Rows from block 2, named by matrix and row number. Rows with one number belong to one neuron. Each number is 500 + 25 x the weight over its row's rms, rounded and kept within 0 to 999. All counts start at 0. Numbers have three digits each. After the name is the row's rms in percent of the matrix's.
# fc1: MLP up (model.blocks.2.mlp.fc1.weight, 576x192), inputs 96-191
# fc2: MLP down (model.blocks.2.mlp.fc2.weight, 192x576, transposed), outputs 96-191
fc1.186 101:517536503527512489508489524503493511497494556505520485472460530497483540492496477512517492494499491536489510500459517493492489498454515491457522504542532493497513552551543513444506475484515462473520528492490477506478496509514512506504463458500491512500512488483468558464517479473499494465
fc1.187 108:490495503479475507504486475517485481467521484493468465491509510552478516508513544495505488513488457504456540518473469506519495477501504491488510480492434500523524487505502500499450538479442504481490468488544491507464469481514477439478493479528493530526535493529434460504492459506534460505
fc1.188 097:459530510493488503496500474492500500471477458482487496494545524490525504468509517541554492529462490505488506536507494513495455503505451449489511468434498492514458482477476475517535510505514507517503454510539514501471469543538500508480483530488492569467523524525466531481502524488512491549
fc1.189 101:493545486515464487469456500488471489469471471519485516516489507514486469510506552471494489514497471484483462484521486512493551514536509514501468450531451496494499519511479491502557503481497513509455497559466482477526478493464520453500520482519499422467510492516494507506459505501469503513
fc1.190 097:503482489494471448507510472486462512491492483499499459477501483532476514479522527482487492490493489493522523524515460518530490517511461457529526497511525496474538462541523515481525515495472465531449490507511478503475535514540527496493500515526499494482508511511470521505482499485489494496
fc1.191 086:507513549526449515551466526482479554503533525517498502530482539499507546490517472517492495467526525442448527525480472497513498527504485509483472487454487538536517503515500521492510472540531499528517452476511503536489457492468485532468500520498504458512483535504498480491499508541482499491
fc1.192 137:511522499493494491483504469508461516526488542470501517495494505463510493495496505527539507481528468478546510461493513518519498482534519501465486521527581496539440474510475535484498485487501532469550526505505495506507514560499518527526459492496497474485480491503496475545493504464496486472
fc1.193 095:496494454495490442454501488522485520545506513522529536521502526486523526488486502450556558479506523492488490519470497467486528487512533456498519511475525514480531503543472526509480508495448487464508515524484500509508517535450480479461502478483548491514504492515505507501514493491493551473
fc1.194 099:486497551482479518499474469514472524483485567479514473494499538523529459491516486519519503451511511506478525465508493495505463515484534471467510462520523499501534548506545487517526476518502494566457525469510487513474518500523544500523491468490533521498490476449526504535488542453500482474
fc1.195 093:524550521465469498552479528502495531518508499488508511553454463500511481502516520496533489510482486502529544468516453435482485528480518482496439484468474502571546516516463545491490503536492532538473453496503518539492525508479484513493488520485518481511514478464504494500507507497539456526
fc1.197 101:508508516525522477495499532502473485470460502527516481499483545465481502495520497517515498467552486551485473524493545512480511481543465482500451479487489482498477484510553494523533482525492516515483520481480542535471530499480499459510472532477464454504464447489504515503456487545486502510
fc1.198 122:546539496481482556508517492495502547479525482477521496511499496480560552500494495499495511487516445487537519525528466458471482505511526509505496462536528515523493477532500511522527548468495502520516482513505483517491496477530495498433460523474512462503475517468518483524483471460478471473
fc1.199 096:488491507522530485507540469500465482505482521506521481457472502473491500503516520528489487509477486455552488528478483501489565501514489527515502507580508491496502470478514484484474460487487496484522481547510513514530512544465514542482505520490501528505471500512522540503484506519473453523
fc1.201 085:471501491519455495472521530464466473473502495478566501538511513477508533510494521536471556528542493506490532511482486532520503453491500476514492515529477489527513530507463516547490450513455506497529504475520554524515490490511482533485464495509509495500470497506465517435490498500480522527
fc1.202 100:525521529500516503477474487495499468500492446489481493509495550487547468524485479497491505486547524465447496514529499471497481474488510478505512507486510520445499482508509518510527480501481545531488480522481490513469556490480525472481518522490488467441484472488561480512487497484537535517
fc1.203 098:497530502501514497500524486516516486481509491507500490506490495540433514506459515505540495495466499513470504518477482524456456489515522489478474518524503492492485535549552514504541497522540482520486502548484528505451504459555493549553519495510462498459480494491479497494494509462511519505
fc1.204 102:475485527492501513495497453519515478441518495483463500500499463499465525476452471512504514519463460520478493512516517519552499473491505497485490514509471476445499525522489556519536536498539515492475459494478515492520472454537499492503517481475511472538533438501511490480502498517510486462
fc1.205 103:492440484490477479521536457476461530516511505524461493578528503503500540457546534539447482502484490471459513520514506476495497553482508509533495521506508503483472482500484504472507537458496506527465473465489516500446518514502530524500513477499486505474493471489522476477506488508454491487
fc1.206 097:532510493482463519500483542498511533488517485452500511494481467453534469506503537487501522525517495507468495474497460499468490522510509508464506505538538551500448484521537515481492565501458453484526544499485503501444536491540469499539492491485501524535512517514502536519484508524492501542
fc1.209 106:488501467488528519489530522477489525482529526520517498523497510508503514506431479488498539489539500533476517523461532536486490530536504518524485507479504473533509475510481526497510507558531482458514502518523498464525567496505449483446516506498515493525459447512492491512479511483463503502
fc1.210 099:526503505503484490511495506464468545537511528491545505490499527488497490556501534486519484486492527480512454509464530530505493526473495466502452479464484508481505434514492523511492507508515481521483524462542531529493535506543525512506476489503495483498475524471525590495506528480547486512
fc1.211 098:490506524478523489551535520509482509486475521467505504499514488526483484486507472522517484468425526509492542481430538515491495480498505536486462504511549486484504454499495556472474512556513485511510500479516517508507512544479510474534472500473509506482500478494474503493538537450514474464
fc1.212 096:473507518510490504505503472473495490457500487498495477542489519484466469499524519519464503476544473463501529495462491459521508514508474490556485469524481489491495502465542492509528494459484530476475498510470528498462507546501529468516467500463521518494472536530522552501464471520506460498
fc1.213 107:495534437525485495500441531529506513471475491495506526471483491541487522487479491446496535492494526472491461538462545483535502528464533484511510530531476500459504556516477494516501505480484522502487514476462527489479460498464539472480483505472479475521461530445515491517519484483460480545
fc1.215 083:499488473510507502507494501529469491511517495517518493497486539507486503540507518504550493497488492437510493534479498536507515485524485477492509528491544519475512485498494471484502495507520459477539545531540496508510557525505474512496487567527490533479507501444518470471478468500517479527
fc1.216 099:445448477510494487484509497490550454484493547469470490502474489492508536498447488505513487481501486517563505562489480544467550467469509474512520488523504539512538458552515491475476466521518479543490472548488495496539512492481534495521500499488495490466487481486523524493495567483477517552
fc1.217 093:492513496475502517501524481477493468476481543506490479493483463488498542468466491522507556462505504471472523532503513529528515508478483513510546509448510531515526521540452538507474485517462495501485511509477529466485498472493482570465502524537493525518526507526483439489490514449522499444
fc1.218 091:531513500526500498505475478506535500513481519494517476524466473490526560484510453526500482527477497522487464548513511522518524519543471524522515471528478572483505499477509471440476490496484488523496485511514527487509527508476518488470486515495503514449505487415501491489490507489462513500
fc1.219 115:492535488481470506503529508469550502499462494497534456502488520512502477473493514522487495432511498481515473515485503542450454531527462479483481521484496464528503453514529485510452496509450516509514519503515496469519472523466479479496517525524485520496470497517508479497504486475539509467
fc1.221 099:481457496510473511494520519477485519473502487490527489523494516487500498469531492514499481493512523500484547493476483544425505513421539502443517501493477481502530511472449521519461460506521471507540498500492507511484500496521455487520493484504512482467522515471528488505486511519537518481
fc1.222 089:537479563497508472467510472508502488508503475479510504473465476512520516475547494531564523507506470527468511482496466526508514466501494487507484518448504521471506552452521487424507453480495506557472530519441510539522558484495513499510500493502523494489475454504486526555524468512494511518
fc1.223 089:532487527503501476506498465488467523457438516555526490535479518547501506467511494509498506465514497447478499472507507517538511511516540475534492469493445483496498488508486510516506501535531544461483544498510471474475528509476491463501519500524508454494488478541475472464492447498525522510
fc1.224 110:544552488489463527548525499492521478487498509486504541449500490495524493504505547513485502553505534508502489474531514474500464551517512498514482459501471539548516506499505557466511521526504493493496522510515481493531488511495541501450510514524462535522491495494448526477505528506493516478
fc1.225 098:516479529501519494466539532509487521563483485516478496510532533494488480498529530532482517465502498525507494507502535457481495497518514493483532470481522514484498471531485498505469509489515456520488508522529445526516500478531441497515526523501497490520533523506514481515452480496501535522
fc1.226 099:510522524439505494513513491491524473503485514461504530503464511502543502491494506522495504499549467467456524522502488470518500501520527532508475494450493492558513531536495518487529515503536485488508469523483513524512476484507480480498506512433535490485521502512527511461536497493453496481
fc1.227 086:493457492498486505466499556510528527492540485501517504500503497506516526524511496490496506504492532494490533489481509548499530467483515538473515474497532489524549494497454551529509565460478522522519512531511484509516505522523468452503488487493483519511474493479505493509509455516511460494
fc1.228 110:472569495495518513461538530508505480504502471510503497522501549474515507454481489462493473508500507507475528486474496524519492511476510501478507489502488508486535550498549485511492506490540518499508467522484498539475505454486464472470487484483502520502497505528436508509493540492465487510
fc1.229 102:503522501496483541512438526508492492448494489493494489501494467524487529505486460522493482533516471460504485471461513458500543465496490451504514488530509500471553520528554502520453516499453482518519494490501499486471465489471525473512491515482454458471487522491555536521536468493474503507
fc1.230 091:506548488479493538498565473495442540463484508488495486494446484519516496509527503538544551502543488526499488463454519519485517528503532452500482475482521490540554458498535511482519511475515472502511520477474514461526484501423492499493453451494496469503491478481541520483492511494490476491
fc1.231 106:485494476558494500469500500490461538494482515451498484550518506492487464494539506471488511451564486499475506465486509527527525499521521481496581487516462505497529510495476468479483473492517474524497510502485491515461527496487486519460517494506533513510509525539489495530531481442502479506
fc1.232 095:500539558445522535491527476456495503468524510519489496449490540461553450481542517503469492471526468514474456510533465492525495513504506497548482531538497506551513505478511458473516491490497464471489491504499472486502490483518533511483511473479527492495491483526497455496493533494514475525
fc1.233 112:528496488515524506524480485520475511476485499511530543490535487490504494473481496503505452463492522494505511516505497548477488524497483519494454495506449534513524532500508483470490514510527551503490507510487509496503509503487506452526508523523481492483489505534511482500496496460510508549
fc1.234 100:460516525494500515499536469543521507487470511505474502480461504549519499481443475537471469489504537524481480498469556537544506460514501488490459576475510513511510507501483498525509508502474555515506499511534495568496512532514448524485505540474504506493498513509486502501518521491535481452
fc1.235 099:484498477507470470529518514541486490522558499498507470436486455452554491463511499534505478484518509490524504488505496472510506491534560482458514481440515496521527500511519496482505506515531535474493456504511537454535506495508497533521536506474497501486487513523479546484537495457476470530
fc1.236 095:494487513485473522493525517459535489503481479490447487446534502519487543480506499550480463459508520494513520509486488535495553465513525491484519482500529531478530496474492482490490499471503518461520565470531480453502465473520512436498504501523462526542548539475507505557496481518467502530
fc1.237 101:510513542465520495479459516475515486499560499498481491495509534496510480503494493537475440468539517468479473529494435508465488470478490475536510489496499460587532483485486511524504489475501512532500434532514482520506472507477533500536526504539528531508478473504503486539506502511510471469
fc1.238 103:447534500480524479468518443501545462458469536483532529495484496531482478552499510519511531547466472514483454496499465546497525494529505575476514512503501541480508519506488478456472530492511513519488503528508503485517505495476578523501530522479501479490487503504508524474519505478433532494
fc1.239 098:459480510542496508468518479429480471524465524523513522467549524506531461448525520459495496482503521528484466473501476519494507522491496484503492475433496475512457487493529493544540544493496507494499522491525469514498475505533477509497494496494510471500494500529467508503533510524489434506
fc1.241 105:539542515482437475518512501512534515459484512499514480516467522475526531496446494479491499514484535511478479463503497507464487522508547484520503463495527534531471497496528450471485516507520516524482482526491527525507534478504498502495498454504549500522479518498507470522473487514547505449
fc1.242 098:531502486568485475514478476449437462472495482514546484494461546528523540477538485507479529485502510503494525491528487505480526481492507499468518505502472514499473475488524476549512509483521523528502505514523518517464486516515500476501514499520508445537482520487452515474521531483510498504
fc1.243 083:510496533536482514470511503483507531485516474529522486530546488518531520454547496505494486514522497506503542452517492543494509526483463547553443538497463493489498520498489486508486496508520495536486490439481539509506510506495459525542500512475513478489497474527490519474522456508497506507
fc1.244 101:501492521520481533478527525475499497478470486515482523527516462470468518461526480477478493473520502492534482490482509479537515479509510529528506488517534491487520487543516474535485497508471475506496497487442457552523508485527485513473490488537529441491496490483551499532491559551502492545
fc1.245 092:519519447477501513489532478489535515540477476515534530537480493501478541533493519513470447486491460450534533470502525507492510500481519534544524462554503517459504526495482450519509504492456490498499532513509485520511538501510510461464513504500506457458500503547501508491533516502509533458
fc1.246 105:499492506487514518496475517515520514512520498482503513493486498533499522514474524505544501539532481479448479527509510485519502517479473490499446505526464492513510477578509522491505481524476523479519490467495534493512499551521493474490482458520498511504474487481497452504499513541490465549
fc1.247 111:495521467501513514506510533494495502486467525495519527527529516550507493512513466481511549523510517523529461516541528516484516512497506482506530493501501510468476490536469509462512525490528517506491507518499461505451509546485460562479516497519528527511517491504508496534528479468426494507
fc1.248 093:513490462526517474498496508478497532546529518474521498456540527526504459488503505491537466488476483508509490540483494489467467468503528508517459480541524534466490485520484532524546521499524501490509524471485503480492479452515519482501550481485506498539506478496491499497493541457496468446
fc1.249 093:498449532529532491523519465487496491538482552527510529475529484436490548484484508455482501529467473480535518533501494550466501497474504505466489458526474494479467477482502523498463508475494509444483483521517445483506487510477497457504472515508492518485484512501482497531500485469511527474
fc1.250 102:498487469531472467507523458523484490506509486488463482473507548548505479488482488537489481474473480510508513517518491507533504473510524547543538491519549510518500528513502487490512512492505478512501514500508524473455490502491517515503509498522506476505497504516484466482533473459491536504
fc1.251 090:455520496492519517468472500503557491525517504494485491433511542496510515497488533486501497553532517493478483482495474527453473477536494509534521458483503466531515460542509530502500505491503504524484520486500506502508481479517490537501529473475512484524505456513466497531499499504488532521
fc1.252 103:514498493550507517477482539497485492515533477542485521550495511521494472525510501489519473505479510487515511501503478503453495494522500498500484486507540539563485466471504492504577491474456487483512480500479534512524517487446510474522486495526511499524452497524461474482533542483518485536
fc1.253 104:496510506473505518538433498503489516527489514519500547489526487504527484493501509455491499472476533529534537541483513498533538519463515462537500522528496495489550545497523523535499485492526503466487509507492493571497479483483499508491450489518465538483462469494514511499550469504481489572
fc1.254 096:508522521465573502529489508504507511505487543513499508499512531518470534512493496496462507436464527497493499489524514478475463530481561491502502516522489477459477557497522495532555534525485520496499540484479503475544518518482467512510510514485499493514532500533501462528466498512531540489
fc1.255 089:500506524507447496509482503493507508478550503486510541490503490512494503466517528476519462513505501499514527493493470517488481483523491477529474458466495483479471503547507549525496549552529529524457566534543494467518482506463536456492455506511522519472508537543467493461467517523492524493
fc1.256 098:466515470517472537566487512490488509528484498474488462526535478493514516471510449478520528476529504507499507547478501540555485487533528496509524489479489503482455508491475454504519520512497497510499487497487492526512503529483491508492516464507485505504520474497552494484505491496489560548
fc1.257 100:480525535503517505574490501536495542482494500478498521452488494537487504505501492500479478506521474470516516531473491516519462485471487524501553485481495514516485502519560520516496478506569455540503497513513497501517485468437502500502516508494513470479512517525531481528497484463538551515
fc1.258 100:517484507537513475499541492463494504508509506487476483492510467517504527471562524516482497474517526478530551535487505522496490531538524508542486533484502487476490502514513472496539464554524527509474507538528488510512456488497519495496487518484492459489516500508460485508540491476532470442
fc1.259 090:508502491492464547478483472498485511529465515468511489483484503485498544489504502463482507509516487479512510546506507486447472486545463482497490481538493461465518512512509513466522531575530501503487533492499466476476498454498492484553506471456502453513475501533507509489500500525491568481
fc1.260 092:524567516509499496506516500455468493453449526469491509515490500509491522547499507494455514563507491497459535490510510466540478486507530474499467475462469484472495489501516530502447491490504492532456515498488499494498496478517480488456421509517468483500441530499520524518519460501501545457
fc1.261 103:523527493504499498513461529535512490490512496500538587487456521489483485455457517495498508496517503499519425514510515496490508498475523511508470528496513498459488464509460537485507506531506517527511529538499484558461483486535483513506490493450537511510518465497442496528502505503539498494
fc2.186 111:529511464525449543521527500507471486540490517478517526503534533486524483489496451532457468497527532462492499486476502517511538510504504498560488509475497490465523426504503515548528493480509523520467511531545508479500545483437532495506541542500537496516531536526479520514500486471501501512
fc2.187 101:541491488468485495491475511453514461481476499458491531502527521488480549504498421533490513527522526469537523473488524496535498474462483485544478498542528502481523468510479424546534475525511475507503525552521490474520492509502503525486494490481491542520494486513522504487508536512511475504
fc2.188 098:530497426476529547490498454521470523488526485488509518474565451516508486496494492497475518530530508456523506479516457538513484536492524537523484489510494473498525480531525481493493492480489525475477459529489545497548509502479514459463485481463540450511510511471483509518504504495541507482
fc2.189 091:505496519465512528501492481514495517566521500523511483492523469481484539494506474535490538488468504531548522503509494513492504455496544532510482533503491516509539530485523504488534492499510468544482496445504469509510492494492466515469427488481507521490485523493503517484538454515518513501
fc2.190 099:520511518531515471500488528524493522516493440518507502500496506541489480498464492487454517491445479510488502518512560499488543527507488521486509479485482528464500524486499464503510507517488531535482472513479499487445519540458462496533499505508501541474491499515514477517493532516487508442
fc2.191 106:477480513528489479516439506564485499525501467492461467505518560484523509526479508493529526539440480521577508504478558501526455517481476531486474545501489472493487485506516452511488450484498459533508509481500476500519535466509497475477517500476517494513517516518517476520456536480492496528
fc2.192 116:510519554499509516435513485519508506524472487501497525481493506506475520470496508520532475513474491481531485502524482514461470487502477461501498481537499514545465476508483470476525491493471527469479493517554487511464508481544570519465500469517504535479501480499466518514458480520525537507
fc2.193 100:483532531538488487487500483478515468497521475557483500519526506522496475513539472525462494514530481508506505510501514527511487489567490491521515512487488509508518458506485473505522490523482517527522450456489513501459497463530506501491529529504455518489509484463473518479492538504517487477
fc2.194 097:510474525510527425512486495548491535513520470520532530548497495481502507508518488469529500512542485492520508486477532456524525508516540570517518492464516501485505487538441509481518512529494462467454497558518476512487500478458507468475548515470494491490532524493520483479463527507500492504
fc2.195 100:450455478486492487508506517505485465545500510482521476423545525465519486491494515549512500442457509511547464507525534543485502512499498537524455569542492461502522479496520509504462496496516528468512469485445484525492505500484504481472497544478528495488503487513516495468476543501496510502
fc2.197 085:505486461522473545490511465474491484474508495498506476483499489554490543515476483516504509535517515442500537469503502502537488500470524503464540499496467511522512483495442495471474505460511491513446497504514491454522501488499515533474491494514518552498553541499503515499504471475520507494
fc2.198 130:508482494489494526493491510509468517483506461497472500498507485512479513509454418520471510511472535516505516485564499536494524505495483508470448478531513515502503510523496492477502429508508479467484492491506495497461486495498511473483492540539499503518502531508499522479539520491519493526
fc2.199 094:494492526464472513531454541471492542496489427435487495516493516527455531500500530484505502531475516471517502462525528507488470476504478486502540474471492523494530488478503462484515515475508536534504492496520449513489510513559500487555481513493487498485534511463461450498479505499536492534
fc2.201 102:526473515479553476474479506549507559466501554520477510524503522505530453506498503485526472464489529458490484506508476462500478552526522505471502507481467527487462464512495501486481521534523457453502475522506447504538556495497485476503522499509489492499529512506555487552503511518499488486
fc2.202 089:467510507499495490527508507511527507522545495488513526484514463510496484499551499471518462520492504507550499481495524520511524551494508515549478528518475535535542524505528502488457481471540454515533503518506496469517513499518498507510480490469541501524462521519478484451523500486424416481
fc2.203 115:554557520458517506524493484524457496489515483480515542464510495485517512506505491527483478515483519496526453476523497511481504508460480478495565476478526488517537490470486546494532527474504479449449474476498498513525514509455487464459510501506503495512565502542486539504519515499517494490
fc2.204 101:541485467542515484488502533498487510522496496515551521500490524460557491501467500507473479473550483488540478463493504476457481498518482521491535483482514484536501479480482530489488474509482489493533516538498532506485512537476534484481465546539496556470482543527499481518490502513489505542
fc2.205 105:488488497537492452488497480494539529506507468539532452522522498506530486497492489518452566486524486495557499503497445495491522450493499459528508520532519490456498499461495506512515509506543501470497548527495535461506493498465528498505496518486507481489512446479551507549462507515474557454
fc2.206 091:481525488508535494511512465471508488484493508535489502498479488481510528465495484502488456502527518518514536497494503478487519486497446540541487514502485522490528528482489442444482462521506496531518517490480530487508446520468495487526508529521473497547500487475509502462486521459480491486
fc2.209 100:498459521513488467515513509526504489522500446506453506510537522521488499538543507493530498514464505451482485478569492479489499459512532492498514494455509499464446531481490453473498470501515531526503516495497515497476477482556520504518485509501489488448484528494490517494498467501518509517
fc2.210 096:531491499509465499508449481476490483493517473499525522512490509495510473493453526527495516521538535502475468517549469527489466520480492466496505487483506523470514544498472516470522533471513517476485489547460510480517450508471490460517543501498475542537548488544517474504510514527496504515
fc2.211 101:452542506500477524449507497498475499487526490570520545490562547494527501494547504482493502523543494516532536489556469465518536513487520505447504499514503486485506532475493512485522513511478507510481503448521502476451485479480509516526498453507456509519513477487500525472458500520496475536
fc2.212 102:488484503440511478504472479482514460505552484464521508501481519470477525555509495540529505505479507510498508493512497499520482497489519514502497541529477446479509539462496489505532496509548536499467514520458509512538480461544531500476529518485531470501498504481488480489512475527489542493
fc2.213 096:472538501499500501484497475478558469548506516477530540505490502482466475477548505518519500498475554526470504466482453540483513480527505472512491473469497461470522474506532512490521534535516530509522543497504534515547536472509460490510512481492556488508501486491462458506531491511482480495
fc2.215 092:537496471465492537489490474501561520472527489487517507504504482528485495487463438483477489519536528532484477494523539555488474514502485477507501476491526531498503516480527480489491535472475543532469477470467484475473464501507529501532477467529523499494512513505488500547550525499562533473
fc2.216 102:500557517528497514511507507557501541502522442497527523489488480498470487498530509485493487523478502521533490507543544482466475529506472524478514500515480468533474504487499507498514553463507501493503480506489527485494470462461505467527493497486523507531516515491457480554494493515539501445
fc2.217 096:506490503518444494480478540480499527491509491497501521512524520493494467547548499498478446531512489528514496477496502457465502493519499517466493482538483473488488520478512521502514484489515492544506493513481475533479496502502505457541459496488511495481474508479525573499499462542452484547
fc2.218 102:528543504481498526486502476467515513517514484483557500519471513506488461503528476468479472460515471481509498485512495488507533547511533513525512504452475466488463516480492518499509524510490500508486480492502523485479509552486532527487564490507526492542502498481433509519498502552503522479
fc2.219 103:505496431437489516508509538482475517489502516491484510503470491486481485545470508536558493508515486507476506523494492474509485493487524497513488515525474459505492549545478499509521507527521527496522513500513464516544481506495499470506502506515487438510534493533483499445495482506496515489
fc2.221 096:509551529515487452514506514509495480504516478512525500436438487522475531535460506480521514520488504516479482489473509506554534482507443522519486505466509519458489485518538536513547512466440517509459504488497516479480524472513517477477473510452490502514484513521460528533517484494490440511
fc2.222 097:528519495486514507497453533505500472544523478479463519491479520498436483531474519508482507445517470495491474533508512519524492551536540504540518528493521489528468431479493507510497518493463487483515480500503485487458504491484505516485535526500466496525506512511507482482479510519520479484
fc2.223 109:489437484495475505427491473522492470470491505473495480519479496486501495503484521505488497504447506487476495531540525494494499522458481544455507523498516479519486543480515445510516455477528499501536502504515477511524491444490517510550481497480424498533522472489469482520494527473517533483
fc2.224 089:499463534521499459450453506486493500527498494491519450527481532492504491511489478508536474468514494490481481502467499523472503449506520485481495542505548469441487470541521496505489468501536473500502509499497531474495483501524470493491529499504526460457491511520554482516508468519505474533
fc2.225 089:494473485484494499507475488483511520489492466509521485497472506519524457492489490475511501488540478502483517483484449542533505515491495517500493460479474483514511476495505453528526449500468573473474503524494534465496514526473525485447469513516540475472464482540488535478532535528486483506
fc2.226 084:504479515534499545517494518469517530513555512458493468512466487481464490527508509496531512549499523539474503437522502528486478511499513503495507508572480498460480530488447458519517507518489531535526481505511536510529473531502516512487498496547511495514524541501488526458477535516529498480
fc2.227 098:489544512536480486532529457490538483524456564545536506509558490497500529462481515521489469462502491486510525520528493494507493512455531499486482517487505478488492481548531519478494485551500493491515502499498473529470459485531536548493493518484520488498473497465490517523487505487516491516
fc2.228 090:531479524524522511529484483499485516489494503533507513489507432521496547536482512541478533483469520530488464508521490420474526473513493497500482529527495513504479485483476530491475478494482509506505498468540516496495489541520536505510519512492496466456462504495539471460524501511500513503
fc2.229 094:458493480540519471481494486518479518520493542460484520491537505450525502493509514482501512477513463494514533520511493535548491504520535549503478507481543463534492516550505506476529477491519503450485516515488516502541535463535490490450512503488546493529515494504444513517472528454534510496
fc2.230 090:519511507484530487465459513551553484509525514479515520527538496479507489489521464491493439489467533482469546500526484447520514452473498532519506502493512506472478526534480490488506540485493508477488507536550487545524500490515538519507510509514484516500527512527459501489483453452475506546
fc2.231 101:527535503479503549516513471486519497474526494551505481517525493520488515458499456503465505496542478500562477473498540512494437491507482513502513502508491506522511488461522481451501527487431528515514503501485535514507541528506474532527510465513528510459507512520473487488546488486511527559
fc2.232 099:494476470518490453514512543483486501512512487537541504481489506519441478504536469503532553493480466497512526486507454488502514474496476500504504488482517521415503489520514524519534518520480491519499559488486520560543513526509515495511485547472458490510528500486514544521559469502481486519
fc2.233 114:506468468525463494447512510542485465524493534487507515509472492528485542502500493489476530531532510528522482495518540413455547517519509465526544482537497537514510498484544516513498474499465510475563520510503488474477501501488511536476517477527510519527493462490514464501507487527467474448
fc2.234 129:510526493505522464542459541478428503519460491528505505493485484498508554533489511503537499474488498540491492487496478453523509496565472517473501471517507473499493496454529464480477476526572519509494509518518501484504476523507490486494511474541499530498528488485522491499515503492519536519
fc2.235 098:502500472580490484435479510473497539514538509464507481509472516476490497470517450498471513486492542515488483478503485458458470496445473553491532502487517513484505525521468466509497487504535519517520490506489501499491476556465523502493478507492468497514519524501489519501512521493480517539
fc2.236 100:511498486531498489522478487528479505539511515519531527541479538484523489500469493484547514521515503492492500453533524465506437549478481526506481505523495479505442505480507499520484488507532510538482453508506492553500497544490503538489512486483532474477481464514508514474479542497511490482
fc2.237 089:489489488519468490482506500516515531529492467515467480505487520530497512510525498468520517546427483538495490475496539478521525516526483516443529511478490535459476541503495470485518513499460489509501529532512480513473494486530493506517482477456471459485515527498497499447499469479485520503
fc2.238 082:471559516490476511536516519517472518490481526484467506523502458446472511426523494473478514492537515547504499501461523467515485534487509446499501472493483450555508437535469487518515436503493510515540471477542516484503512492474483493489504503508512502489476462458468512510524468502552498506
fc2.239 113:539509503448493535513509525557503500534511472460529496502493509479505505511515512515493464505477529501482497521497533497492490570483499557497520465539513458500523529483495496443495484497498470499487454533472519500517433507457536519531498462509533506524544520505466507534489509481497511495
fc2.241 108:532547489493517507496527476468530504519506521555501434477530501476477437487521486486500496547538475478525478505515489514480501459505461491508505495479514500473529490455524493513552515461448478487528530507463503510510509487524501493466473489509464479502520516513516508492498502457456486530
fc2.242 095:506542521456516470499494505549538533524495485482497516504536518470491473492487516493496524500480506510474479529492546492537452506515497512492458487484508452495546520504531496478451520517517512490522461480483501446519492505496491520515504493485517520501530489518570504534513509460471514457
fc2.243 105:506520513475547465466503490553491479510476514490484517474441524465486519535495518506494485484474471512528500491510530463517510478549512482446527511520507524476495458555461503490498497506493517491519551547513476517487475483508527489441518492516499497513528510466450513489485533487524502515
fc2.244 104:505513530501532506512515460547510540514480545516510451532473491494490493506518501525488499460525505508516511477548534500484494497486440481515542464515482514496535514538479524454494516501517507477495500521528518495502532487486497528530570491494489521501460534530497456475529531457512493481
fc2.245 099:503500535505516469505508486551500504480530516513485497500458501468519533508470468477501499469453483534485489469540495519485494499453513518530496472475488514527490503553531533489509536526477506515521505492502488500512515524494491542493522526495484465525512522485487494534524492526505515505
fc2.246 093:496500466494532467495518496465494490515463499530491478567471509454525521474506482478501506521483531533520559468517487520489491508491483503478514491481474482516489508444486509500490490486500487491516539517476522470499508457475488506491525479472464482515510531545483513441492480470449541508
fc2.247 094:485494552528542520499505517530498479486494496493496518474491440501474525497477531506515451490438504492456529511497500449507497493485475480547490504488481459512500484455549462548534500516502495468527456492484482542526528473530487458531516512489499494539517526483446508507498497549564470470
fc2.248 116:526482529499469503480472508540530487492507518476506516535448497491483489526514494508457511467488540472457502464513478514487457545459490474494499468482468456543477521473497471459499482484497501548505477508479495545540496516496525538488469496532494492529542545523471490531539495482497472534
fc2.249 097:485533515489473496477485540467508482510478513486513530485478517487530513520525493503497513506532483521515498465522504442500527490526534508543494453518498505528503499513490487496518464489430535564498492473525507544505504491543514528522499447539510510520488497506512468484487485554513516539
fc2.250 111:545525481454565476514499517493502485469492462503516486519480467458484539505483487491528491506494543496521489495492534452481530503510507495464503507521501473449518498483484476488484511555503508476498465522488524512523471483494466470530524517458495552457491509481503505501444490512531471511
fc2.251 101:526508500481508477512514503529450497481507504513474506528488457496474484524512483519516474451477477494509528543493529459552507490513492490457505492501479525480480460448496493488506494503505502473487474533511476518502525476496528492531469525539477504473481539531522497488515478495467471501
fc2.252 098:560540483486515500541519486480500504472484502482498467536501516502530518495540549519512478480512491477495509450482492460495511529475537515486505492532480423462514471497492499488484525526537527512498484516482479479516493507454518498483504489489502498534492508513471507492476482563526553527
fc2.253 094:546503468535537537492535481503526483505506519420499475531481520464507520493463533518491529487525492476513529487493501492481472523503484493513511449525470472524503503490484487492499498474459544521473496552519497439513494487507516502506564461474489459528478527503471447503451514479493498464
fc2.254 108:479464519511492498490512479517493453448490545527502502484515501485545474553502527472530489499527479503495475499529496501464474467509497555513486506515508545520521501521460517509496506472531468512486518496503463520533460522503473519476444472454523496529501480485522562518489462471502535530
fc2.255 100:521528509484524521495483506461459498513436514470475466520485527464526520499472457527471514474519506529541481514527570449520518514458502520522479521545542480489529513481536477489511529517522491500514504486435510503503472524514483529508562477504515512487505503507539497506537482533480534502
fc2.256 102:538551515493550487483480480472499503485498544505505492534506474507528498535476452537482491516493461519500500516496527502502461536506478497492506501482468470491496536491555529512469500530461518498504537511469523508476522499452489474464521514541472450543508495489492533473507474494478512481
fc2.257 091:498530482476545466486488458510477512526486518551511501550476499505524502503558479460523553486497502465482497473517424509462500486519548446481515481469503473502459462452451496526473487496512535502493490488495497521536497501487479507502452471501535468522508526498490513489484485536526517506
fc2.258 094:543482505496498482496499495523489514482487467487549469520502473503510504503484517502454526536483511546474449487549578459497523458465544479471511528492523483487447517504488536497477514478510476465510465519519524531473482517501501468544508508492544526489549515500511495530472540518506492444
fc2.259 102:497515518479497449512502484451439500483495481513499495490498504512511499499497484525504499420441513474518488485493479507523499488443504511484509505493501544523505464468491517550539519491491457480460514510497482538516455512460469533474513524496443497488548530509479513482452509497537520490
fc2.260 103:521429503466496499431508500473505500488554509504536492480489500450511485536474488526502530494523476489513480507560509484461532505492487501515513515515505521495517544461516478527549470517493467511517508527485485517530492531476472524484510498491501474542521514509525495507497478500535510499
fc2.261 107:546528511470484514529461489467488538471538473508522483531536528513525463513510469509510476550530526508521514546523498506519465522467465453526515469481482543477532517470515511502522497470508472496502487530506499511496522545484512496497541511538491530531523533498542536495544475524481519519